config.toml
arch = "transformer"
model = "sound classifier"
dataset = "read English sentences (LibriTTS-R)"
train_examples = 15625
n_mels = 40
hop_length = 160
input = "log_mel"
spec_augment = true
win_length = 512
targets = ["voice"]
num_classes = 2
norm = "rmsnorm"
norm_position = "pre"
activation = "geglu"
mlp_ratio = 2.67
head_dim = 32
fused_qkv = false
bias = "all"
qk_norm = false
layer_scale_init = 0.1
parallel_block = false
inner_norm = false
subsampling = 4
layers = 6
width = 160
positions = "conv"
pooling = "attention"
loss = "cross_entropy"
head_dropout = 0.1
init = "trunc_normal_002"
residual_init = "zero_last"
optimizer = "cautious_adamw"
lr = 0.0011
beta1 = 0.9
beta2 = 0.95
eps = 1e-10
ema_decay = 0.999
steps = 4500
batch_size = 512
epochs = 147.5
lr_schedule = "step"
warmup_steps = 220
weight_decay = 0.4
Rows from block 3 of a small sound classifier, named by matrix and row number. Rows with one number belong to one neuron. Each number is 128 + 32 x the weight over its row's rms, rounded and kept within 0 to 255. All counts start at 0. Numbers have three digits each. After the name is the row's rms in percent of the matrix's.
After each neuron's rows are labels from the 100 clips, of 14848, where the neuron reaches its largest size: "strongest on" is what is common among them. Only what is clearly more common there than usual is listed. The data: read English sentences (LibriTTS-R). In brackets: how many of the 100.
# gate: MLP gate (model.blocks.3.mlp.gate.weight, 416x160), inputs 0-159
# fc1: MLP up (model.blocks.3.mlp.fc1.weight, 416x160), inputs 0-159
# fc2: MLP down (model.blocks.3.mlp.fc2.weight, 160x416, transposed), outputs 0-159

gate.33 111:041146094126120124120085109146117183123154139108125067128114123142128100112148104092118116128140138127104135176113163094148181124135158168123144131091058124120117115123179148162123033104098100122163093133096026090139102159152125119129116136102105139080087116115104109175149155092153106173170094129085070160048101073066108181186160101118104099116154151118109181187159165155164136120105200083131149111119201117145102117097139150117135109126118112125115138143152170094138114144052110
fc1.33 100:184139139146078127094099137061126117128090142128139137123134112136098130153115113137088168096104102075117100079118103090115135171122137142122092136130076104107171085122075131087168190134157143133137098092155183082117114118129117104173118117112102136109140091202167127156101111176057134074085088177118122093178106125188102090140144128143115099119131099083128053143110147084178153080156120122120152071164097130077119087094095121045076132131143131166179142078094144141119114055147200
fc2.33 097:154054181144130160063136086137083152141104105178216170102136140157152097083098180102101152149125140182122166113149161152132144174170124166132158188146167166077116113131190131139169191078149156164095158167123194167160120138155108177119147164159163169104107220139093137175102138162139127144181118107178145163167140117088178129131145165104177172097122179137098131147123146134103131129150157167128140109129148143128142114092122150107113200154133113118186131131121107164152108163108106
strongest on: voice: male (87)

gate.24 115:137088090101097126067127088152102072089129122100098038133066125115104169097201035146163152137127077121138138080120155132148127129155132094123156045124142120107129069089113119154178109101093074117107134126141078160146097138125122171173177159108163101102096163139130105071091146144099076129124168111162131070096127095095131161150112134174124084146121101119142124119131142164144145078152123095151161149120135152039129135119143142123090135050129125142062140142115147051132166160108137
fc1.24 122:133099075123086141098156091177064071082114138065164128114090094101140191096213103138163171189123125144122161092129174139154100203128079112118140099141140124098121060141141113142143156101160083160148089146134160152141121134148135173094170146174143118136095165162149116081095066165063084086184133147157129110086140090095067148107101144135069111148137144103144163153100112133145181112172059115134133114160127122113126130078106082103092125069118148095133160166163164133115141116111138
fc2.24 114:189115169080100161067068117171096136142122149097194164105148154129103129093139143165107159103137150138176169140136124181182180162118098124086123132128195095127126084121131118160134182088157160149132169134118194173158143168124140124209150158131151134127151177120180148141120136169098137077138149137192155119127143106134119080149125203176137177121078181137155077156133153127152127180087121152161102108119138141088145137100156062127176132071099136063148103158145148173146105097178125
strongest on: voice: female (100)

gate.357 108:158157116104104140112117065116115120150072193098079121141094124100148139129118117121123122042171159110124122147145139110105095151136152147134147134148165127153071102114108102113162163131116131100154118125158164148205112142159129098163091128096081071145166111187134137091088098167111157046123073064110120060099124104106123084049129157090167190096077148090157118096125044098088130158117145131075117114176102155103083094117114158140105122182094114178161115126107163095125096079109124
fc1.357 113:097129136140174096131114147122142129144182098125151114169161196115097104134081106118138148161111091143137129137091126130153159074170150119175136101113094105145143150103110130145165060124156155152039133099125085116141118089111140140111106105162155117135102139114153101102176162113227127198157197120112144171106129149144102170197156109133075069138170104145075112156159250166141117141087100114155117153103171089120170175141149105167156118139146142126097133076087088148137152181112094
fc2.357 106:186089125059083168088069106158073138077124138093126180070170185168166070114143204161149171079171141155134124130095119106144145127114139140120113149113163111135117102119176126124089147113111127104134149105093169139179117133121070130142093163174121090131102092117120130149125157159115142144131195141141141128140144077108119056185103135117150153127056160183091135122152178137094127155060124147102131084139125158094150094122118092201119156119100096060161134125145185180149069114140115
strongest on: voice: female (99)

gate.34 110:059116109105091156157131072175113102124131120079099134131053092136117126146129041100135143168171176097132086127145152130150121082148108147159108089101133160114097104144202132166123170139164090102116122125128163057157138124126120061126120102151153106078126153154077161066119103143144080160099069050127151102131152142117080131056144107148093147068134090135150097126129085149066093099143087141136134109151100133129106084116157149111069155161133135147164179128082156087159136120054097
fc1.34 110:111140069126126111186118141182099140137121190071109147180141133068126127134158088105136116160131124126123102185130133142165143107111165168153075128136148130163066123175104136156082121166174063137120156135149141102147132109156115074157139091158143071139156087130118134075169150182118105075133138097149088130096150141159042117109175129149128164133138069157162086145151145155127080183126081180104142083223129114128069131104117099093114153159115150132137139144085145112207111093106056
fc2.34 114:101120161105074130104092136065139058145111075138155112072093157110118095120096100107055148107090093096132088068149124121095081159067095135160076094092120097105082139122043141083090073071118147086082106099129100081106094062128139069094099117100139137137127145090130131140092100105110128168112128101092144114163079102132124089123093087093147057100113084099073101112097113077105087145054146096097116122114147172147111103105109109122107128115159122089103135176134164140126105098154133
strongest on: voice: female (100)

gate.377 086:106158120125108142185133156101129159170063145132115062194067091135102148145174121070148132145136117198104099156133208115139162105147149128142135085161107108142103161171148094139080076133127134142119142108139048079201134174127104078162130164155128138105095143084104120103157113082175118115169129098080132166119124081115132151119119121156112070161133120131113116124153132155152179108109161078100116096179180153170048147166088135174154121141165182154079150134163131076119155149081146
fc1.377 088:170089102156091146096138076096134121124104113130127102129206191070150136069056110159085133117138049145156150155183097099139099160095096121107158121151160104060210138094114130106118158036113171139082173127102129135084119143157162201130162207094122126211135139099139128138135184109114113111095198071164158104124132103158144136173127121119104152093149098155097113126119135111123139155145107114121104185065095129088117160160111137111112121124123127110102120156152160116104130124174124
fc2.377 074:174216147151167147133168187128160097191197147187099139145105139125130147193119148101196097172149122135126156070130167180097122098130143147144176134151148140159101164156127184153131126157096093166103121086155109168203135095106167112090116120114154137140080145140133074107157139122151114185106137147120124168109090184141178140183146180180145085154152097157138147098164172166162097143117198141121110128132122158170167144141121125155105131140127139130115179157167121136158140159108034
strongest on: voice: female (98)

gate.52 103:117139073104099133103191081148146130136139117145131109078098146135151116089127099096147128117121157111116107082101161099129138153156106058137150089182091145088083133153154105127099121142138107091124062131156081117146071137134158111093104116117108102118114096142088157131103086098097074157150101105135093096127144055012065127145114104142147057051159132115154162149113134113192143119077120072086167128131161141122116100143129081130054104122170189056129150153082134132120080154086143
fc1.52 122:120111148198122116090099155077166134096136103110124161053123130129122117102098155163127118161086096116130191089079105117049067100129121161107140169063094160106119109090110143084126104127095148161125096078147150178050107066111191110137148101099109131118095117130174114093118094106114122107105118161108109165115103160147149146040108140075147114141119188109084107139078068107127121044118143138153143155106104091124167204118141182121103131076145119133081126093131118143067123108145127
fc2.52 118:163160189160105116178119142157152151127153173137090168119106124122132146085134155187154141160125136142161157160111161117166210164126185144076165163110156170134127141136115132163122164098140135143160139096091160176172110140130178134182118160141094139136129067111145118153137149093182097140099158117167143156074176108145155149188126115229179143144130170141186138135131153188141144183128166142134103180055105126098157167122184168167153095090086140133142132128124158166104134205171110
strongest on: voice: female (100)

gate.228 092:151124111114158127160177098171115095121054187139146106174125099088137143084092088109105077114167096069114117170122080160130086098124129102092143114124058067083038142108120085164098097113124150150096077137119115130147125137180118124157129104126088069159144114147114192153154078137144138093120099080129110117116125111104118084128124096183160137075113082158153079097094120140149113200149168114085038149116092084096066117123155129127132042133129152141149111134139168106127126157136145
fc1.228 070:118135107147147131154164147160133114030125128188165101197125057074143124163111113104117136139090123089085131088120118176178130159079106121109121113109120138096196147146118167134179086142094143162097142133120061143147119164131109120158115099108133119157098126148142056143152154166100131148107165130113112157125107165106190108203149117213090086128160136164083183142133147158149145104195105080126095132089103148109172165110145118143112126143151161107126113045052143148190121175119131
fc2.228 063:127143098172121148118122104078127114113156102120106131132131172111154136156147088119141146122037160138126065150146036083108084090140059125124144113118103062135103162071104083110143090150130135113132142111143109105039100147077144083180110105139162090127181118153111115073170169144119146175117146073115096204058111155131107109171134123133083143159177039158074109138131167110133127094120156142165113166155132147155078124099117109137118109118149165128116131090169121140197126138167086
strongest on: voice: male (83)

gate.153 120:129098075093137144157138036130154094110129102170099107126130129129144141100089109089106123144124136094103123095135148113125127165183124052127137069184116105060090141142184070113094138134128113136104066136147066139139128155147169152083116144117085122134147120161112146133103063045112135143164129045122106081122147127040089134141112078136139113079117108117126117126118152145148142116095122061082135118110137070141099105141124088129066102110130211079136154102079148080077127189127152
fc1.153 129:103127147172131142175081115093145056124119067089150108144081182113055143134116089096117140144093080077112188091066105133071044102102113146122109117132099161096108170090098108077092102168137154120122114093189133156063136074107160117128163100139133141137102153130205105113106111075091126111104119098076105141113095164095126124112078102079139109138132080121061085116069111142167126110125147104139160151125071118181093165130101129109095170091130168115075121116090152110148127101137128
fc2.153 138:172169130095084133161127124189110202102148199104082151146115134108114167116169110171150136140132141157159153208108119104162203120159180152095157166113146110162150141120140130186147163133101142157160169115097159163165131180112159131180091175153110117110163099095176152106168168125152115129121165114177170159113140101129100132169152127182125187175132181162177130175152160182163172165103114157143103139109157143045126172107200106161162091092103149113161128126142132125142134163163120
strongest on: voice: female (100)

gate.310 103:108136143144182058140143159070130119140136102187140119077129101089118150154171139107178098113137103122142141110133144138072137097112142121155098134135072116181122110124116125126114033173072125133129074109108097140154109051081095115058118063083126166100134114126129143139166099139196196122072080167046144166157086149147054142131157114104144098172119126109142166129165128131146157129133156130149116078129154062163148107138128118095148108147140086094123061128109057151094150149126144
fc1.310 104:120139094118169150116129117094083127144172105109115155123142089145113167177162124108153130175103121108126128113129058188103073132126072139120116134139179100153135067110108118098101143212135100096173119149217130188072144075150122153088113091115185073136156102201105137089120153215112161151104118124111108118134098191149096125084104082101114172092083143150126155073115095099081129091159115139160165082156099130104170118081115087081100102116107100074122116098103116142153081129120115
fc2.310 099:166160168105146122146129171197191122140217173168142146106122198113100117148134154149159108156144167143196152151108105157170132126218183117103131136126135181173131120131112161172182154130113136118122170094131138155194123142072118108182095149139153153155106141118118122141119148134172137181095150190197116097132117141176149116122164180144165165163076156109178129150178131146125110126099187156111114132094122113158181117136191154143159129118088149158158146131125112182149190142114070
strongest on: voice: female (91)

gate.305 085:116154155148147125173166128144119135112091112140164126177087128053117155139144101079152074137122115156090059131109095115158110097092176130125089147108127097156134139169064171163113139154160142130127160051057127135150146106070101101147196157142116167105141163056111111123106086161160118143113153073162123173142099137080119112101074105154100099155165078117104111082081080146125127133138119148075157118156164085186051119144136161122092159156134132107117132175185133108202118135061110
fc1.305 087:099151114130166099134132129073178123103154135180106145051101068126160124156160174115093089116106131102110141109127116140060175087129067115098152126096138166122114109134123080047051100163182091081135150111219100153071122106103132132169138085115145153115124079086088185125147137115168188101139136143123057108097126144140113130146135139149165164103146109103091124143126115070125104199114118113140112148146140112162142161125054131142119081156152134174114131095096148208084156087124128
fc2.305 076:125135161116153170095126114156133150110108126170142044118175101107151095108082098095125140119137124103100161168138095138186148140189154132118128096103114139146127087095167095160144141123161152121087164165129106107113152161196169145197079199170102101082159191135202132156126174190149150168158118067158114134118106137121158137142135101116165164131149157145140117156145166161175206080129195113085153067165112128126113126161130111118170152133106117095114099103059163049146129142086110
strongest on: voice: female (97)

gate.20 099:116091134151131109192123101136171135138127124109145126145120160109158147167092059128062122166114109130173097097145149129153143174084088073127115084144155108091114142134099154152127091144135127112108143121120126152136154123138144109143125094136100129143212137119127127094100033099110104072142061087145090132093167162108110092076093130160160058072131126068163081045071073129079167158145083103141103107093172097135071118121132092131111145139087107062090150173131156100133077086132170
fc1.20 083:127054174121185074109145098111135096109138089115170122104171145155142112137181145222139110061162131075122150090126143088137129188084129138094117125130064155124094134154158133085074094174117133140137117124122106207103156095150090165152117095088133107049124155136111159136127140151164177128142147160088117072121095060107093137156118179100121141134095160186143138136099135148163165132127122135162141177193087126127141097083096126120144137104146139141116083157119036148175142139170176
fc2.20 076:134078184105158116053074160137146093097157114162087089134110151166134142168117122073072070094136101135133139107075113127111085111203119106138108138098123164131131127145140153118183109161094115141100134127151133157152121145120073154154142142128106129091147121151099050149157144158119142152089102147144094098083118166116136191124184179154179108126096101115139100085145122118141145104130175131142161082091138136116129066151021134113131187110133157102129212065173112132167149110067188
strongest on: voice: female (100)

gate.299 100:123115108179149155149084160097177136122155126124074126145130185142116107150152114104135089165100084108117098147148101118103075081068168135138090130111150168086147143136099200121075064191102138154106100073150100108094116058149158154089141127124110134119123168133116140121110090130139122149112076168084082102094066159110148146121068045091119083141105129126068097118063139122119091148124167079067180157091143092110138117108083180086158168128158126123077098138193147080136113113106121
fc1.299 100:051133110119134173098091187106109154102112132145082141097155147177193130135084147138106114173164118125161166156090125128143144138136144128152145137151115098173147082082187190154095122122126155120107125150101109094158113139154107093151140216137089157172131135106137123175140156104176129133148156149079139115126108134203146170134164138104123085146139135154120114135176165184047124066103189141095098107126172075133044154124119169182178100130154115200128140154210167130133141132121154
fc2.299 101:119073187118151108145128159085131119128117035161182153124120134130135086132063116105093086145126138117096140107115115117144096155132112143129094138126112117132131126089134142109111160128152131087116135095114217104063146078106105155104158131115110196118136190114110146137081112119126151103111088139130106104120115154159150103028075171063142161087135084090081111104087029138120086103120133178154108099102106109177143095172108097148166204138114099093082106081072088147136150102121109
strongest on: voice: male (98)

gate.66 105:210114150146113144076119154120144169120118122161113163111101113099091112098104156152138149166117120159113104131105132076117137115150154167103123145102092169150077123078144142089208103122119132146069166117095146138106134080151150075128090089178113151108110159135116071146160167140157158115080121175121129220148131092136169133139172075071134177170160177130126097194157138131173186082136162144063133132116132091112152140110147171190162151076114126162121113098037144147082174143149128
fc1.66 107:221056187150116072138076144118132114133149146104105112140107126094092114127135129069177104112108064151155085128066137108124156084085154128071138123120144163128147178097099172089122070103105139147078160079047103123120119103086122151216100101123128146121079135127114112142140162126177128165095164167173105192077118097136170178151100115142127108155102130122093188169142117113132130155173134100103115180083160128105173108102141145127183173116127117112116117129138095131169193106157146
fc2.66 108:109121160118124110112082149124174129160107113126158108130113131118091071131127097068079111089185055122123136104135142144069063102130107100141106129087104108081160204104108152125211084080098160159092134123127136074109115083109149143107099086089104167123092198111170109138106110144141166082136091132152082119123064135178092109084119176114129085131145114083131084127104078108154140098139137100147084143117168201151124094175122127053160182140124115099066109141072083105114115114142134
strongest on: voice: male (100); the word "of" (50)

gate.393 095:123095151126158140109235138105136112100096087127084113155131119097106139116111139110090135110116087098113128066100149083125129124172104175090091137147094098125096165149105094120143101148128095075105134108126119118132153128127107218149165113120095176165147187092023112141104120062155139102164136141127078139129097119146116199161109201175107047089131119120158070062101107116134117116139163145121108108125129173173122085147123071158136131108130162082105107127142166160081146069087096
fc1.393 099:143132129115123148162090102184098110149145103155143104159136169168153129141125108139137142176148153157115155137162104207122121097154141064130136101127127092172163166120172113079150149141117146188120155148110099183082126163154117105144111225158140113184124169131200069126131179143139166144117189088114144146127138142091172131153155112121110128144185184142111214194186145115177152083171108095106111145094138074105136173157177115170112162117103130145166165089136107061104122160169114
fc2.393 086:116175078108148143149145148094099196168087188109129213183121089151155188150188162124139109121109117164134113154172118128063145146120138181133153217155097074139131102135144112120087145166165133133182082154145160127100174146142128146123162104106116091085167105118123169092166100124132126123150096140122166218144115159120085149076133128105057163153167165122112154158112084124160157139150086155191133117142152091143099191143150107129115087152164166158185126139159139116083092124127167
strongest on: voice: female (97)

gate.413 092:127107070122146076088091161132122134133166117160124091105113119135074124172194119089146073165132150144105132128092165148160083146133116144135084087124104100184141116120135178184125055155086094089129142121087090128162077072118068067090104086135161167095112125132102121095148159106219209140110148167053114118106121129160148095101150117094087146156100153145184153110190101134111154067147188126102137082125163080138174118134137117131151158105100088119111123125119076100117142154096145
fc1.413 093:094138070101123126092095137138134145123151138088102089110153129127141093083181107115164118105158117153137122161147178060128137143166140133154185116111097164123127219157190139135189105053051134171106168176073095126157062194157086115136141136134152189127074130068146132097125157134128079124145169139106165111113156083114139103149134132099089089139102108122155160117145145145126162094144109099128154160143211171098138131110146118133175144126176098151121193133183144066161140165090148
fc2.413 088:135138139139097093165089117093126112144036095082103164122129120126112106103129154078051148070089058141100074104104120083067110101103112138121143182086116085082142147108069140089153110103125106155131106114139169060098101112118104137114137065096106121128149100115092099101125109169091084059125136104158110119131112115133123143102065121083102103145139055095093103094084076107129135107097113143178116131136149208113107057138079130095092101107117081152091110132097075138127125091169162
strongest on: voice: male (99)

gate.160 106:137141092110146127082068065140148078143127084132129071140084163175095147155108068167146111165125141110158149053104119146115123133106087084134116090095121122100075087087169108089096097191065114120141126114130073178101153153090121117071118120117141087140127112181148103098095140121097144074118077129071138101131107146106070060174108105129105106078094146112094138109129165141173103130140097072156133095141086154089097120059107149116076051089140095159087164139164136106095126130142156
fc1.160 082:129099074129104124076108138119058150130107114162026108145152056099168076088120107085123144111169152102168150158142155134133154140159113100060138097092118160149114165086133072094179121090099089152142166129099102136126115140092126131156116138138122152095085079131174034131082160164106103142103164075101088099078136078143145150171103159095135113116130188107152128143104124149086099177178149106170114145069126158141126179143162144103183174077068107162106135119098137108143120150140133
fc2.160 076:058095093137118125120099092155151144113064107140094159098174130069123055101134187139094158101116124128108110114141126109133136133100130124123112185124101137123121092174103050126117158103134129134163118155142139053143064131169144118135120116120177068142110115154111113168154083069133083107161103071151104128136152159162094119111153162169138100109103080109133065065138093122102139137118121154119101102133140141141082100235073182074121053115121112165193064122106131159107108101130169
strongest on: voice: female (100)

gate.383 084:139112123151188155123095161102119134109122142108131110111143096133115087150119134072097176135146039142104115175069155098102133062093117207130133131133087157104171122111145201118105048155076118180170133102121086144145142149145106154103144115177074170129102142079083100116151148086136106109182124168097136156109109158101167168173094104149127132116099150176165155154104184164134149180107160096135108159116197157140139122057118138097182145146135075205136137163176119140111126116082133
fc1.383 086:134150083131093067191187169126124139129089164102093115135096134123104102124173095147202139137122130163141152150143105111157106167080174115111091116146154109118103144121069151154122116096136118169069130136110152105165052111115112104084161084130119108127096063173215176144144097165106098086087130137132128122109164110192108138071148080104130126151163086124170089085153069093168137103122125138106149085143122127097091179181193125136119124146131140114138079157091166132202047112118146
fc2.383 081:172143126102121142101122117124121151133135128107054182119150132148096091108186160120101156073240173181128126122125095121136116071140148147156161166129136127160126154127209168169142166126099104158149158117154204141190087131102086137119125151150116118088120147094121075094157149111141104149093143111194136184122133169063161170148143135118090117176121123129093153145150127206180161152114116190124146093130127196161137072137085118138120182119148173120173176156170125121161137132170135
strongest on: voice: male (80)

gate.374 083:131082131111136125145117074142052108168093102121127069180121053143112182134181077111121151137134139140060111103163078146149131123102099132105130092089188107162144153125148085144128085158158095098207131165159045100130123108149098104071186120146237148129104119154112127115122133140139097151157163078170095134070106109129117094120177079122087093115124092078101172113123128118098087150182113116213115130136148158126102110187115136121092157118106099145105133139148144110174139143122118
fc1.374 075:100138145139188148102071116093104129098126129161109133104104162113110157112155127110113175158075124094060129141110084150142135084104116205149192133128146095122201122130130151103082080088124215162122155134129109138169140122159135132135095133125128151168097158098114174127174153088192147185188208081093145197096139196094163156168131093139175114150119119145129156144137181132090157112137171126125118149117178110097166147132122118191050134150140116133097134078124099148082127159179119
fc2.374 070:118101077207126099121182137134147110100200115097109078136137128074100182089156097185119098094092115122126140133122058118101156098184095138054176163117145127123155128086092198121183122144111108178112153118155093142066150171101151134149105162110122136175209116121108127103138151130125130151114135161116099130113091113078130173174177150172098108144136110136105121083129093087120104122124147139146107192106181143085143150084130160094129052096128195157117122118133087080163183136168117
strongest on: voice: female (100)

gate.268 089:118146128110153081125098173127125145106103153091139099086089157094171147149188118133164064165111101116182145150111114133081153076104165159093197129068080116169132118158128136130034093134122110164113130119131117114155125107132141108166118081102085123112104093090131097085146152136187102188128177109162132122034168121154086120129098091156127178117162148093132164163147159124083091196147103077087104155107157087115054161070153122163117115107101113134089145128148163128196119170123122
fc1.268 088:178099130126121118146134147119121147103115083109109155095121072090078118198084140136082165080111121138073083122100127121130105144144113151131149131117147101162059150093059202130143112143126127129074178146110151148107144118146136126115128092134159134076156173143135094133166156140093138042113121203140155178180118128137121107118158107137102113122174122168061047159153132169183157030137075158123090107176118183149166127099135130085136145139119113155144147113111051141140163067147118
fc2.268 078:147120142140157171107139107127128146141137112153170155142143136152142109103077132091119130162146143158098147153138181159113120208131087176150175185174128127078117155091194117114143170089189149165093145180120138123099131103193127194165158164156138143164094190150145173129139170210119124134190106111139114182103172139125178181152137107105149151098159163109092199161100165150108208114167156128127137129089155160118133118114133178105156211161148150174132123116081134110138095159087147
strongest on: voice: male (99)